A small image classifier, trained from scratch: batches of 48.
Rows from block 9 of a small image classifier, named by matrix and row number. Rows with one number belong to one channel. Each number is 50 + 10 x the weight over its row's rms, rounded and kept within 0 to 99. All counts start at 0. After the name is the row's rms in percent of the matrix's.
After each channel's rows are labels from the 100 images, of 14976, where the channel reaches its highest value: "strongest on" is what is common among them; "peak at" is the part of the image that holds the peak. Only what is clearly more common there than usual is listed. The data: capsule endoscopy frames (Kvasir-Capsule).
# convs1: grouped (8 groups) 3x3 conv (model.blocks.9.convs.1.weight, 288x36x3x3, each kernel summed), inputs within the group 0-35
# convs2: expand pointwise conv (model.blocks.9.convs.2.weight, 576x288x1x1, transposed), outputs 0-63

convs1.214 086:67 42 30 46 60 61 49 39 67 41 52 39 41 51 48 51 52 58 39 59 39 54 42 70 54 54 56 34 69 41 44 39 55 45 61 47
convs2.214 105:63 59 46 44 48 39 70 46 65 46 55 56 47 46 48 52 46 68 47 58 48 75 29 47 44 47 49 53 77 47 48 49 60 47 50 52 47 54 47 45 64 45 51 46 40 47 47 47 51 47 52 54 46 71 50 60 62 56 46 56 47 45 46 46
strongest on: finding: reduced mucosal view; finding: pylorus
peak at: middle right

convs1.32 080:63 35 57 75 65 68 64 61 54 55 31 62 56 49 51 45 59 39 55 61 48 45 48 50 56 59 54 36 50 46 47 51 53 39 37 46
convs2.32 113:41 62 48 58 48 49 63 47 66 47 47 78 47 47 54 53 47 44 49 53 45 41 67 47 49 46 49 55 58 46 50 68 46 48 57 61 49 43 49 48 72 46 51 49 66 48 53 47 46 48 40 64 47 50 52 51 51 59 48 59 48 41 48 39
strongest on: finding: foreign body; finding: pylorus
peak at: bottom left

convs1.42 095:49 43 45 50 50 63 45 51 55 17 44 54 65 42 67 47 36 54 51 49 55 49 50 67 37 48 61 34 42 57 41 34 50 50 43 43
convs2.42 077:44 60 53 59 49 60 51 49 53 50 30 55 49 49 61 54 47 54 52 38 56 54 39 51 52 46 48 48 52 48 49 40 47 52 51 59 51 45 50 53 61 52 46 51 80 53 56 35 55 48 50 59 50 44 57 47 46 25 51 48 50 53 50 29
strongest on: finding: reduced mucosal view
peak at: bottom right

convs1.233 092:52 58 48 48 69 42 49 43 45 52 51 48 82 50 47 47 55 46 53 76 49 47 51 55 43 52 52 76 42 56 64 52 39 57 44 52
convs2.233 068:32 50 53 62 51 53 08 54 49 53 60 50 53 53 53 59 51 75 49 32 53 63 62 54 53 51 57 75 59 53 56 63 27 57 52 42 49 36 52 55 41 50 44 51 32 53 50 24 48 53 46 49 53 44 51 49 57 63 54 37 51 57 53 51
strongest on: finding: ileocecal valve
peak at: bottom right

convs1.11 090:42 56 33 15 51 69 36 50 37 39 43 50 45 31 50 46 41 48 51 46 56 54 47 49 45 56 48 53 45 38 51 42 51 42 58 59
convs2.11 118:44 60 58 51 57 59 56 57 60 57 52 56 56 56 57 56 56 52 57 49 59 71 32 57 57 54 59 52 63 55 57 51 65 57 57 59 56 53 56 58 68 57 55 57 33 58 58 62 61 55 60 58 57 65 57 52 53 48 57 54 59 58 57 48
strongest on: finding: ileocecal valve
peak at: bottom right

convs1.46 121:66 40 42 51 39 39 55 37 51 85 35 39 54 56 38 56 47 57 57 48 52 53 53 51 56 51 55 56 44 39 39 45 62 42 62 52
convs2.46 077:45 71 58 71 56 53 58 54 74 57 46 78 56 55 68 60 54 68 57 76 61 63 46 58 56 57 54 61 74 59 60 70 54 58 76 80 58 68 59 59 54 57 61 57 64 57 64 56 59 56 59 66 56 59 67 68 69 61 56 73 58 60 55 54
strongest on: finding: reduced mucosal view
peak at: top right

convs1.130 104:57 60 54 49 46 36 32 38 60 49 34 52 48 56 62 53 40 41 61 46 54 78 52 35 44 47 40 53 41 49 53 36 48 37 51 35
convs2.130 066:60 58 53 64 53 53 58 54 56 54 53 55 53 53 54 58 53 69 55 47 55 37 44 53 54 54 54 48 53 55 56 51 44 52 55 59 55 62 55 53 52 56 55 55 57 53 55 61 58 53 66 57 53 44 57 58 49 44 54 53 54 51 55 67
strongest on: finding: reduced mucosal view
peak at: middle right

convs1.249 058:40 50 40 39 56 62 47 66 37 60 58 36 58 49 52 34 51 48 38 38 46 58 41 39 38 54 43 68 61 65 36 49 64 45 42 44
convs2.249 067:34 47 55 29 53 59 19 55 31 55 60 23 54 54 51 55 55 52 53 38 51 36 16 56 56 53 55 48 44 50 49 16 13 55 43 29 51 40 49 57 38 52 44 52 41 55 47 47 53 56 50 42 54 32 44 21 22 66 56 34 55 38 52 51
strongest on: finding: ileocecal valve
peak at: bottom right

convs1.60 146:52 48 54 44 49 53 32 46 73 36 52 48 50 31 49 46 55 55 55 48 46 70 41 57 49 45 36 37 62 37 52 72 43 46 43 59
convs2.60 074:59 56 56 67 53 59 41 54 51 55 54 49 54 53 58 57 55 38 54 44 53 47 51 54 56 52 55 44 58 53 55 51 56 54 51 44 56 52 56 55 51 55 54 53 43 56 56 49 57 55 48 61 54 44 56 49 45 54 56 47 56 52 55 52
strongest on: finding: ileocecal valve
peak at: middle right

convs1.38 113:51 57 54 48 48 61 34 51 54 60 55 59 47 43 36 48 68 36 43 28 40 44 34 32 43 51 45 49 56 52 56 24 51 45 45 44
convs2.38 070:62 47 46 64 45 51 47 45 53 45 48 46 46 45 44 46 44 41 47 58 43 42 44 47 46 45 43 48 56 43 46 53 43 45 50 43 45 47 44 47 48 44 42 46 44 47 45 37 44 44 42 47 45 51 45 47 49 49 45 55 46 53 44 32
strongest on: finding: reduced mucosal view; finding: ileocecal valve
peak at: bottom left

convs1.116 098:53 56 49 55 58 35 34 30 59 43 48 49 62 50 39 65 38 55 44 57 54 50 49 38 37 58 27 47 39 51 45 39 53 42 61 32
convs2.116 052:75 53 48 51 50 45 54 51 48 50 40 35 49 50 53 49 51 68 49 48 50 55 47 50 49 50 51 45 61 50 52 42 36 49 51 49 49 49 50 50 60 50 52 51 56 50 49 43 47 50 37 52 50 44 50 52 46 47 50 51 49 41 49 40
strongest on: finding: angiectasia
peak at: bottom right

convs1.26 064:45 44 66 73 49 45 60 49 59 54 31 55 49 72 30 45 56 49 52 48 40 58 52 52 42 45 69 47 46 58 53 49 48 70 46 42
convs2.26 091:45 61 63 65 61 59 31 59 58 63 65 46 62 62 66 57 60 39 62 44 63 33 46 63 62 62 61 41 44 60 59 57 35 61 61 60 58 41 58 64 57 60 60 62 47 62 58 59 59 59 56 59 61 43 56 38 32 41 62 52 61 55 61 47
strongest on: finding: foreign body
peak at: bottom left

convs1.165 060:48 50 57 63 45 51 34 47 33 41 45 51 46 53 37 57 36 75 38 50 42 40 48 50 70 53 63 51 55 41 65 66 56 55 43 53
convs2.165 101:44 36 40 47 38 42 56 38 43 39 63 46 38 39 40 39 39 77 38 51 40 35 40 38 40 38 42 39 45 39 38 60 44 40 42 48 38 41 37 40 54 38 42 39 55 39 37 45 42 39 42 43 39 46 39 43 56 42 40 45 39 30 38 57
strongest on: finding: angiectasia
peak at: middle right

convs1.248 063:60 41 50 45 37 46 42 56 44 38 48 25 47 66 43 38 64 42 51 37 62 44 53 49 70 45 60 56 53 33 37 55 38 45 46 45
convs2.248 069:64 59 62 53 62 63 47 62 58 62 53 61 61 62 62 62 62 49 62 44 61 36 52 61 61 61 60 47 19 64 63 59 46 61 61 57 62 64 61 63 64 60 67 63 49 62 61 43 66 61 70 60 61 47 62 57 50 46 61 53 62 53 61 36
strongest on: finding: ileocecal valve
peak at: top right

convs1.238 067:38 52 41 55 59 46 55 57 39 51 38 63 47 70 45 44 46 57 61 37 58 51 49 45 52 48 44 32 29 51 27 42 42 40 63 59
convs2.238 070:40 53 52 40 53 55 51 55 45 54 54 48 54 54 52 51 54 28 54 25 58 29 61 54 54 54 54 30 49 53 51 49 52 54 51 56 54 48 51 54 59 54 51 54 48 54 48 57 55 53 54 55 54 43 48 37 42 51 55 52 54 62 54 44
strongest on: finding: reduced mucosal view; finding: ileocecal valve
peak at: middle right

convs1.68 101:52 72 46 46 57 51 62 54 72 45 51 48 49 39 73 58 34 54 44 42 53 64 50 60 44 43 43 46 62 58 34 37 47 48 62 45
convs2.68 045:62 59 54 64 56 57 61 53 63 53 20 70 53 53 53 55 53 66 55 62 56 34 50 54 54 56 49 71 54 56 57 61 40 54 62 65 57 60 57 53 49 56 64 54 59 55 58 54 57 56 62 55 54 48 59 59 68 83 55 69 55 68 55 45
strongest on: finding: reduced mucosal view
peak at: bottom right

convs1.197 074:49 37 42 76 48 52 45 46 52 43 45 37 48 45 30 56 53 33 56 66 67 44 53 38 48 63 48 42 49 43 51 58 46 67 62 53
convs2.197 127:50 57 55 59 59 58 64 54 64 56 45 67 56 56 57 54 56 77 59 54 52 34 74 55 56 60 55 62 44 59 59 40 34 55 66 55 59 53 61 55 58 60 61 58 77 55 63 46 57 57 52 64 55 50 66 61 61 40 56 61 56 58 57 57
strongest on: finding: ileocecal valve
peak at: top centre

convs1.225 076:44 55 32 50 47 60 41 52 56 50 51 68 48 64 53 57 72 44 40 29 37 54 35 37 38 57 51 38 57 50 60 40 45 60 42 50
convs2.225 072:65 59 51 60 56 53 57 52 57 52 43 65 53 52 55 60 54 57 55 56 55 48 69 51 53 58 53 38 55 57 56 59 30 51 59 57 55 57 58 52 40 54 57 53 55 53 56 50 56 55 50 61 54 58 60 51 64 59 53 53 54 50 55 64
strongest on: finding: reduced mucosal view
peak at: bottom left

convs1.262 097:61 55 50 53 48 53 52 52 53 53 47 57 36 46 60 76 53 53 59 44 49 34 35 37 46 50 60 65 52 56 45 17 56 47 59 49
convs2.262 077:64 50 46 51 49 58 33 49 47 48 53 32 50 48 51 44 49 53 49 34 41 84 28 49 50 49 46 60 40 48 46 55 51 48 48 48 50 48 48 48 50 48 49 50 64 47 48 37 50 49 56 48 48 52 49 56 52 66 48 53 47 51 47 59
strongest on: finding: reduced mucosal view
peak at: bottom right

convs1.119 105:53 50 42 49 47 56 50 62 46 48 52 51 49 85 68 45 45 60 52 57 54 51 59 77 51 48 50 42 54 46 52 51 32 65 59 54
convs2.119 090:57 40 44 53 41 45 50 43 42 43 51 39 42 43 42 40 42 35 43 65 35 43 51 43 43 41 43 59 50 40 43 37 55 43 35 27 42 47 42 44 40 44 41 42 40 43 43 42 49 41 57 37 43 40 46 39 37 61 43 45 43 43 43 50
strongest on: finding: reduced mucosal view
peak at: top left

convs1.99 124:62 52 58 44 52 64 45 42 48 40 65 62 52 49 50 55 42 62 62 59 47 83 56 39 49 64 61 47 49 51 58 52 41 69 58 55
convs2.99 099:37 48 53 46 50 44 48 49 48 50 45 59 48 48 50 44 47 44 49 40 48 24 42 49 50 47 46 50 27 50 43 54 57 50 37 39 49 44 49 50 47 48 48 50 52 50 46 42 42 45 50 49 49 39 49 51 36 24 51 49 49 45 47 65
strongest on: finding: foreign body
peak at: bottom left; bottom right

convs1.272 115:36 44 41 51 45 51 46 59 36 54 50 47 51 78 54 42 35 44 48 65 54 77 52 56 47 46 48 46 51 49 45 75 57 53 44 50
convs2.272 091:61 41 40 60 40 46 50 40 42 40 52 56 41 39 40 38 40 47 40 49 40 68 69 39 41 38 41 41 75 39 42 54 55 41 53 47 40 42 39 40 38 41 42 40 38 41 40 43 34 36 30 47 40 63 42 51 55 44 40 42 38 41 40 49
strongest on: finding: angiectasia
peak at: middle right

convs1.24 087:49 46 52 32 44 35 67 46 33 33 35 60 55 41 61 62 49 54 51 59 58 49 55 49 51 46 49 42 52 18 56 53 53 51 40 49
convs2.24 065:36 54 45 35 48 38 99 48 56 47 53 40 47 47 50 50 49 48 47 83 52 84 58 46 48 51 47 40 72 50 51 81 85 47 62 46 49 64 50 47 63 49 50 45 82 46 53 60 46 50 32 59 48 87 52 49 65 47 47 59 46 40 49 60
strongest on: finding: reduced mucosal view
peak at: bottom right

convs1.279 089:36 41 44 35 44 60 47 22 52 54 49 53 70 35 57 46 45 54 47 59 46 73 48 68 42 47 51 43 51 50 47 58 55 44 40 47
convs2.279 085:36 39 47 44 49 38 54 48 42 47 75 38 47 48 45 41 49 43 49 32 45 34 51 46 48 49 46 52 28 49 51 26 28 47 32 27 52 47 52 46 41 51 52 49 53 47 56 63 41 48 56 36 48 54 53 48 40 48 47 30 48 42 48 59
strongest on: finding: angiectasia; finding: ulcer
peak at: bottom right

convs1.187 103:46 49 48 45 48 47 52 50 57 44 44 57 51 44 48 60 46 68 43 62 33 51 46 58 56 65 51 47 75 69 47 54 58 22 65 47
convs2.187 104:47 68 63 61 67 58 51 64 60 64 53 58 66 64 63 65 65 46 67 48 67 66 43 64 64 68 63 36 50 68 68 74 34 65 68 78 69 67 69 64 56 69 64 66 53 63 64 36 64 67 54 68 65 60 69 53 74 47 65 71 62 64 65 58
strongest on: finding: reduced mucosal view
peak at: middle right

convs1.148 073:50 52 64 57 53 54 62 57 37 44 62 57 36 47 48 48 58 32 49 45 39 76 44 52 57 47 53 46 60 61 41 28 43 47 63 37
convs2.148 089:46 43 46 48 47 52 50 46 55 46 34 61 45 46 47 44 45 35 47 64 45 48 31 45 46 47 45 64 48 46 48 61 68 46 43 31 49 53 49 45 72 47 47 46 36 46 46 63 43 46 41 40 46 55 48 47 50 47 45 46 45 55 46 53
strongest on: finding: angiectasia
peak at: bottom centre

convs1.16 089:49 55 26 56 46 40 40 41 37 28 43 52 54 26 69 48 53 46 56 51 42 49 43 49 59 66 56 39 55 39 53 45 50 49 40 45
convs2.16 116:57 49 50 45 51 51 51 50 52 50 61 53 50 50 52 50 51 61 51 42 48 42 55 50 50 50 51 47 49 50 51 44 39 50 54 55 51 50 50 50 56 50 49 51 47 49 51 39 50 52 47 53 51 40 54 49 52 53 50 54 50 58 50 43
strongest on: finding: ileocecal valve
peak at: bottom right

convs1.169 081:54 24 36 56 48 43 49 56 48 48 42 55 56 54 52 54 38 34 45 39 61 35 56 44 66 52 36 40 48 51 43 43 24 57 53 44
convs2.169 062:50 45 52 44 47 56 55 49 39 50 67 46 49 49 52 47 47 30 48 13 52 47 52 49 50 47 52 50 44 43 44 48 52 52 41 46 43 20 44 52 43 47 36 46 35 51 43 16 52 48 45 38 49 44 36 38 32 48 50 41 49 46 48 45
strongest on: finding: foreign body
peak at: bottom centre

convs1.9 118:57 46 59 53 46 63 57 48 75 51 57 51 47 67 40 48 47 52 48 44 38 45 63 58 43 40 45 73 50 22 48 51 62 56 57 47
convs2.9 133:35 33 37 52 35 36 58 36 39 37 86 37 36 36 35 36 35 36 35 49 36 50 53 37 35 36 37 47 54 34 33 47 42 34 23 43 31 32 34 37 40 33 32 36 42 37 36 49 35 35 41 38 36 67 30 33 41 56 36 34 38 42 35 57
strongest on: finding: foreign body; finding: ulcer
peak at: bottom centre

convs1.77 054:31 50 42 58 31 47 47 52 45 38 42 56 51 47 54 42 60 42 67 52 60 32 46 58 46 41 41 51 48 58 32 69 44 30 52 48
convs2.77 075:44 59 67 50 61 64 49 64 63 66 43 55 63 64 54 59 63 54 64 40 63 45 45 66 65 62 66 49 34 62 63 53 60 67 51 58 61 50 62 66 49 65 64 63 39 66 61 50 63 62 67 62 63 33 60 50 40 39 66 58 64 53 65 55
strongest on: finding: foreign body
peak at: bottom right; bottom left

convs1.177 066:48 49 14 57 36 57 52 40 64 54 51 47 54 54 49 54 57 59 39 59 66 45 55 44 39 51 51 43 60 41 56 68 63 57 52 54
convs2.177 065:40 51 54 46 52 55 46 54 45 53 37 50 54 54 56 50 52 62 56 41 56 79 72 53 53 52 54 48 96 53 55 48 78 54 45 50 55 68 54 54 44 57 52 56 49 53 57 44 50 52 51 50 54 49 60 50 41 45 53 37 54 56 54 77
strongest on: finding: angiectasia
peak at: middle right

convs1.240 106:36 51 20 61 38 65 53 41 54 61 50 40 36 58 54 57 50 44 59 49 28 45 48 35 50 49 46 59 56 42 55 49 42 57 38 47
convs2.240 092:46 54 63 66 64 65 47 63 54 64 34 60 63 64 63 57 63 51 63 53 59 61 43 62 64 62 63 59 61 63 62 32 41 62 64 53 65 58 63 63 54 63 62 64 41 63 64 61 60 64 48 61 64 55 63 41 36 72 64 50 63 56 63 60
strongest on: finding: reduced mucosal view
peak at: top right

convs1.252 077:64 54 49 46 61 49 54 39 46 59 46 62 45 37 63 31 63 51 47 43 49 26 52 39 60 47 55 49 46 53 52 21 44 40 58 55
convs2.252 095:69 64 61 59 61 63 70 62 68 61 47 74 61 61 64 64 62 66 62 66 59 66 40 61 61 64 63 73 51 62 64 52 77 63 70 71 62 63 63 62 60 62 64 61 54 62 64 34 59 61 55 66 61 49 63 57 76 36 61 60 61 71 62 54
strongest on: finding: foreign body; finding: ileocecal valve
peak at: bottom left

convs1.31 089:57 51 83 27 56 51 58 48 55 50 47 50 50 68 43 61 40 52 47 56 46 52 60 49 41 52 47 58 52 24 49 51 49 60 42 51
convs2.31 075:35 44 49 75 49 53 48 48 40 50 51 50 49 49 46 48 48 25 51 40 44 44 41 50 51 48 49 24 51 46 47 54 32 50 36 48 52 38 48 49 43 48 46 47 25 50 52 45 48 49 46 54 49 40 47 37 45 44 49 40 48 53 49 48
strongest on: finding: ileocecal valve
peak at: top centre

convs1.173 070:43 70 58 37 61 46 27 42 64 51 39 60 46 54 57 56 56 54 50 53 55 49 47 27 42 55 37 48 48 56 50 68 68 58 49 55
convs2.173 147:38 52 56 52 57 55 66 56 58 56 50 54 57 56 58 55 56 49 57 55 55 51 42 56 56 57 58 48 38 57 58 58 56 55 47 57 58 45 60 56 54 57 57 57 43 56 62 47 56 57 54 58 56 41 58 57 53 57 56 51 56 55 56 68
strongest on: finding: angiectasia
peak at: bottom right; middle right

convs1.203 082:48 50 55 37 40 54 47 62 56 75 72 58 43 52 61 67 50 41 39 63 37 53 43 49 65 45 41 42 43 39 53 52 53 39 65 55
convs2.203 070:83 43 52 61 53 55 43 55 60 52 35 56 54 54 57 51 54 64 55 72 49 66 71 53 52 57 53 40 30 56 53 36 52 53 57 69 54 45 55 53 57 56 56 52 47 53 54 55 50 53 49 55 53 70 56 57 68 47 53 66 55 49 55 50
strongest on: finding: reduced mucosal view
peak at: middle right

convs1.211 083:55 55 54 36 55 44 54 51 48 43 46 21 39 51 58 33 51 53 50 58 22 47 63 46 52 50 59 49 57 65 44 46 54 39 58 64
convs2.211 076:70 49 56 52 57 62 46 57 54 57 48 42 57 57 57 55 57 70 57 74 63 59 59 57 56 59 52 49 64 57 58 58 58 58 56 49 59 65 57 56 42 58 55 58 58 56 53 48 56 58 63 67 56 37 54 65 66 55 56 50 56 54 57 44
strongest on: finding: reduced mucosal view
peak at: bottom right

convs1.61 105:51 44 47 62 45 57 52 42 49 49 39 50 58 46 68 59 42 48 51 30 44 80 41 35 56 62 32 50 55 50 65 47 52 36 47 54
convs2.61 062:27 51 56 47 50 53 47 51 44 54 58 47 51 52 47 52 49 42 53 43 51 49 48 52 53 47 51 45 26 50 49 43 59 56 49 47 49 40 49 54 43 54 47 53 56 56 49 44 51 49 48 49 53 52 48 42 47 23 54 46 54 35 54 48
strongest on: finding: reduced mucosal view; finding: ileocecal valve
peak at: bottom centre

convs1.39 114:35 46 47 51 29 52 45 58 46 64 54 39 53 43 48 20 47 55 56 54 57 65 39 50 44 42 55 61 47 50 39 30 44 53 64 50
convs2.39 063:36 50 45 25 44 37 44 45 59 44 61 54 44 44 44 46 46 44 45 73 54 42 59 45 44 43 46 64 54 48 48 62 45 45 60 76 47 45 49 43 53 45 50 44 68 45 50 65 46 46 54 59 43 76 51 65 68 50 44 61 43 54 45 13
strongest on: finding: reduced mucosal view
peak at: middle right

convs1.231 103:36 54 52 43 65 45 49 51 51 44 52 51 20 50 55 52 39 45 44 83 44 44 51 49 56 45 40 70 58 51 49 49 48 41 60 54
convs2.231 072:21 53 57 70 54 59 40 56 59 56 50 43 56 56 57 53 55 27 56 52 55 51 53 57 57 55 55 40 67 55 53 35 58 57 62 56 52 59 54 58 65 54 57 56 43 57 56 41 72 53 66 57 56 52 57 44 57 73 57 58 57 52 55 35
strongest on: finding: reduced mucosal view
peak at: bottom right; bottom centre

convs1.92 078:38 48 50 53 53 47 38 52 46 49 65 30 48 37 42 40 62 21 39 53 54 44 36 57 56 47 63 46 57 45 31 60 47 43 43 50
convs2.92 082:40 61 57 56 55 69 51 55 59 55 47 61 55 55 58 59 56 28 54 44 57 45 21 56 57 54 53 58 49 52 57 59 70 59 67 59 56 58 54 57 53 55 57 57 72 57 57 68 61 55 51 64 55 38 56 51 53 61 56 56 54 55 56 63
strongest on: finding: ileocecal valve
peak at: top centre

convs1.242 131:32 55 56 43 50 71 46 58 50 49 54 64 41 60 55 48 44 49 47 49 67 49 55 43 52 37 54 59 83 46 67 56 47 40 47 44
convs2.242 084:45 56 44 62 46 50 43 44 58 44 39 64 45 44 38 44 45 38 47 59 50 63 51 44 43 45 47 62 52 44 44 41 42 45 57 60 44 53 47 44 66 45 48 46 35 44 44 61 50 43 48 47 44 61 51 51 46 59 42 58 44 50 44 40
strongest on: finding: reduced mucosal view
peak at: middle right

convs1.103 138:60 55 54 45 65 59 59 46 53 42 74 63 50 46 47 62 45 52 63 57 44 67 59 40 52 63 65 46 45 58 60 56 39 67 64 54
convs2.103 221:45 54 58 47 57 57 49 59 50 58 56 56 58 59 57 54 59 48 57 49 59 50 59 57 58 57 58 59 52 57 59 50 45 58 58 52 59 55 56 59 53 58 56 58 40 57 54 50 58 57 59 53 58 51 57 52 45 58 58 53 57 56 59 57
strongest on: finding: foreign body
peak at: bottom right

convs1.194 102:39 51 72 58 42 51 51 48 56 43 40 62 40 52 48 54 48 76 53 58 53 54 62 43 56 40 69 50 61 34 42 40 42 37 55 62
convs2.194 116:39 63 65 51 63 67 46 63 46 64 39 53 62 64 63 66 63 31 64 63 62 47 23 65 64 63 66 39 70 57 58 40 73 65 56 52 57 54 62 65 49 64 59 63 35 64 67 39 68 62 51 60 64 28 58 44 42 46 65 50 66 48 64 48
strongest on: finding: reduced mucosal view
peak at: bottom right

convs1.261 069:45 39 47 49 40 44 50 54 48 60 53 45 72 69 49 83 46 50 57 62 57 71 50 53 39 42 55 51 49 50 45 45 59 56 57 46
convs2.261 138:59 48 53 59 54 54 48 54 42 53 54 43 53 53 50 53 53 49 54 44 52 65 56 53 54 55 51 50 54 52 54 41 50 54 44 47 54 54 54 53 49 54 52 55 54 53 53 58 53 54 54 52 54 39 53 45 40 57 53 44 53 49 53 68
strongest on: finding: angiectasia
peak at: bottom left

convs1.62 079:35 58 59 35 62 50 47 47 56 38 36 50 44 51 61 38 43 45 51 22 46 47 51 51 52 47 34 43 44 52 49 33 49 32 39 38
convs2.62 050:56 48 41 34 43 39 21 44 49 43 26 38 44 42 40 47 43 19 43 60 44 45 83 42 41 45 43 51 23 45 44 53 45 41 42 40 44 55 44 41 43 41 48 45 51 41 46 67 46 46 61 42 44 51 44 49 53 40 40 52 42 51 42 42
strongest on: finding: reduced mucosal view
peak at: bottom right

convs1.49 087:44 51 50 42 42 44 45 38 70 49 29 56 37 66 41 51 37 58 57 51 48 52 62 49 47 46 58 46 41 45 39 24 44 38 56 37
convs2.49 070:41 62 51 69 50 62 63 51 67 51 60 59 51 52 57 54 51 73 51 54 49 71 67 52 51 52 56 57 37 53 52 71 84 50 67 85 52 70 51 53 55 50 57 50 88 54 58 73 58 51 40 56 50 64 59 71 63 57 51 68 51 61 50 53
strongest on: finding: reduced mucosal view
peak at: bottom right

convs1.228 100:36 63 39 52 28 52 50 49 44 60 54 34 43 50 48 54 45 53 52 23 27 52 43 33 53 50 52 37 56 41 51 52 41 43 44 51
convs2.228 058:49 54 55 40 51 58 42 53 59 53 66 57 51 52 60 50 52 41 54 64 45 59 48 54 54 48 49 66 71 52 53 37 42 54 37 47 50 39 51 55 38 53 44 51 32 53 48 46 57 52 39 41 54 70 48 51 42 69 54 46 53 51 52 32
strongest on: finding: ileocecal valve
peak at: bottom right; middle right