config = dict(
    model='image classifier',
    dataset='capsule endoscopy frames (Kvasir-Capsule)',
    depths=[3, 3, 8, 3],
    loss='cross_entropy',
    optimizer='soap',
    eps=1e-08,
    one_sided=False,
    adamw_lr_other_params=0.002,
    batch_size=48,
)
Rows from block 10, named by matrix and row number. Each number is 500 + 50 x the weight over the matrix's rms, rounded and kept within 0 to 999. All counts start at 0. Numbers have three digits each.
# fc2: squeeze-excite expand (model.blocks.10.se.fc2.weight, 576x72), inputs 0-71
fc2.91:511506257499487513506489500505521482491496510506494290171499507497512492504506481512503490468502506494489486469501236499513496501506285497506506512504503497486472513473500512394489490503505498500451506505491486507485
fc2.92:496502642503489514512485498482497499495519505499493531578488490513499488507487515502508503477493502505492502502494429509503512495485472496492501497494506494611495484503484481683504509490487509515479494515494506517506
fc2.93:502492560513491512500496499509487503504507493512500565598499497510504496492485499500495495471503485512505493506499438488516497510507608508500502505497513500385501506510508507501492475489493514500488503489493495507501
fc2.94:489494205487488506485489503500519509498502488500498345284508495492491505493492500506490485474505477485486513473509357501491517483513583504497500498488494482485462508513495518450489459516494499488477511483509500501500
fc2.95:484500580500507505509505496501507495491505500494511566589514481511504520495496508502487493484499494505495505502492657503493496489511452501513493510513514488505504514509490499627509520510492503509553509513497500501503
fc2.96:485514407483475488484477485510520488506501501494493279349493514501510511498500496502490484485507490497500504465505379506505493497503505501500496510504498475485463500488491507520489444517504515490471498501498505513504
fc2.97:483499371507490501504493496517491500503508512482502517226507488513503482506494489493513490475515490493496504462519510507501485488515411508517493510504488498492481519495512517495494457496496517491455493486512503489488
fc2.98:497502446496488503516520490489503488499498495515497198451494510507518479504484508507485511492509571504493488512496341501488510507507607491504514512515510489501511500499503505455513490502499475499424506496502503504495
fc2.99:494502230496498490505516507503506514512504497500510268361505488514507510500508489500513502520498516511498506508495376504500498494495342500502500496499513515525517483517488507380494509494507495489433500490506506482505
fc2.100:496506270489513501500501508506504482490495487493504421267487493511508486508509493512506506527496515512478505521512376509493507501490446502506504511490504504520516509505488482293486512507497509497444491494498498507516
fc2.101:517492402510493489484503500486499499512509487486513287457489496498484496493515501487496512527498485487500483515517457485529491501500505526484501511502470490478521515489498500548491458498491501506418505489490521514486
fc2.102:501508277489492492506504501509512508504497500496511386463494497514505475500507513502489513498492508511489509476517505502480506499508336508506487494506505485487499508496501493370510507497491494500478491498491493515495
fc2.103:499484256510493508513485516488490493514496492521498474310504503490495493482505493510492512494513492504497489512523318495521501493504240508486501505507476506534505498507519503397491466490491513505411502507490503510501
fc2.104:513502621493493491506494494508501505495505505519507463607491500495501510501502501492493501578517500491486501485501425504505504506513553498500500507493502498587500504499498498441509445492497496493454502511503512484509
fc2.105:500493170501525501503502510502504497486486505492516261182507501506496504487506491495492503470503498489509497527483214496514503492491405495504492490507507509514530506512505494414492532491494489494496489492488493500507
fc2.106:494490234498495503490488494495498507504497510513508398264496511487515495497506486489511488485489482486488509481520443501503492496500440497495485503497480484486486497505502496413506425494490487508425509487513485511495
fc2.107:510494827488492499493489495487495500496509486504495537566498519509491481478496499490513484451507464503493494491527512496483513489509453502511494481504475495507506508501510515312504509516507519502587502484497502499499
fc2.108:513515162500487509506497481500505510512498505485496209254499510508494522499511512509513502484514453493488494508486242492496493496491308509504496508477513498546502508514491484481509542504509524507465497503498499504516
fc2.109:498500362491500507517504496488485507499500495508507340283497492506507505493506511503512515473488500499487505523509304498493510491506432509492502490512500512442510518488484491552494446504507510514430494505514503495488
fc2.110:488503475484487487491481514520505483489497512492497378210505515512508502498499512497488488482497479504487513476502483494508506481489449503502490498492478487513474521509496500563488463516483511500455496499517506488510
fc2.111:507488533497508492508511502486513511492488487516490591497478494509489502488491511502485501483501532488501518512490446493491497488510448508519485514505508510489494501488492502622491484512490497511539500503495498500485
fc2.112:516490180503500507495485497495499480492517502497502177193506505491514499515512496491499482434500499479510495512523300510507507513507489514510507504495520496497491500488501499493503487505508497514456500488480515517488
fc2.113:481493377498510486490489482510505494504490497503495443161504489497496502493498498507501510510504493510501495494510506491491489513509479518492488505516496504470507504500503501404490464513481492507458498485488512490505
fc2.114:484508471483494502487489487511505510506504488491492297260504500501491481514500487505509498487491476493490487492489441504507490497494417510505500493503489496488496501506492516597493451498491492510416502486492508508498
fc2.115:491502371482492509488486493485519499489506512490509436432482501497491493495511501499509506465510516498494513492481430497498501509487459499498501515502529510536501487508496507324487501496499503492451489501497497501487
fc2.116:492499483483505497498495500508499499493512498490504643590513517508495520506511506499504500473491478490509493519488559490525495506515520503505505502512496506529487496487486510580495482484502506497418507509498499501491
fc2.117:502488716501501495511491488504517493496506496512486497595504507509507517502508501510495493536493508511505503487505597502500502501519418485503508504511529512445483501499494520401515534503492488502554497505497504522496
fc2.118:487502182490498497502496501497507493488502508509510316204502485510503516492505490491504505487497523499486499496512365501504511492497324493501507514512511508430491509490490494434488511509484490502447494510497500491509
fc2.119:505505415484487498490521501504486505497504511512497613378482487498502500504509509505492491533511521505507489524502612509497510500508250499482485487496523499496502503502496515308512471504482488503472497515496495518497
fc2.120:503507180494517503515512504483500488500505493496499334312493502490489511499502512504493489467488482510498505512501342496509504486504516504491492500500477512490505505502500496425489458491495503488468487502514482485495
fc2.121:493509368509499507510498490502492498516499503496493548634488494501493508508502512490497488495506493505492513502510535497510497510496652508506511507512503496474496519488503511559508505493500496510461495489511507507499
fc2.122:509497595489501497490485501512510497497515483519505448603488492506514510502510484497509503445499498499491486517516440487518481488503505507518496500500519501476509515499502509446492454502525515499457494499503516510497
fc2.123:503508601485503490517502491482490494495505514492495550672514504510502470498507506502504505502504521499496497507496563489511494497495725498485504504500479511507521495492492487619504532494491506510493493507502519495495
fc2.124:501505374491489488514509498517487505496506498500486254291504493506508515515495496512503503457498504501487515511491203511487497490498531511504510510491533486440500493504505507537514468492518505515423505516507504501494
fc2.125:499510592494487489487488509507507501515485506513486453534497504494492516487505511500514513494503485515489502498489669490498506498497746499494502508501499482468504509506508507496493529511502492516510508499497517496499
fc2.126:500497205486492493495499483520508479508485505503499258326487501512497501499500503509498522515494525507487500489507513504501511494500231499474492507518498496544492486512504511421500494504476500497453501498503491489494
fc2.127:484507567489506498512499516498489508489486506484498716654513507493494493488490487495487490547512507491489505517511454514508493509510765487509491496512506492508502509505491494695489472498511501506506512509500498487489
fc2.128:487508585495495509489513504495501510495507507511514576526496488502491507486511514493507484532494498511510493497506793514491507490508391499513511502485490508531491495506512490686502560497493509504449514502509493493509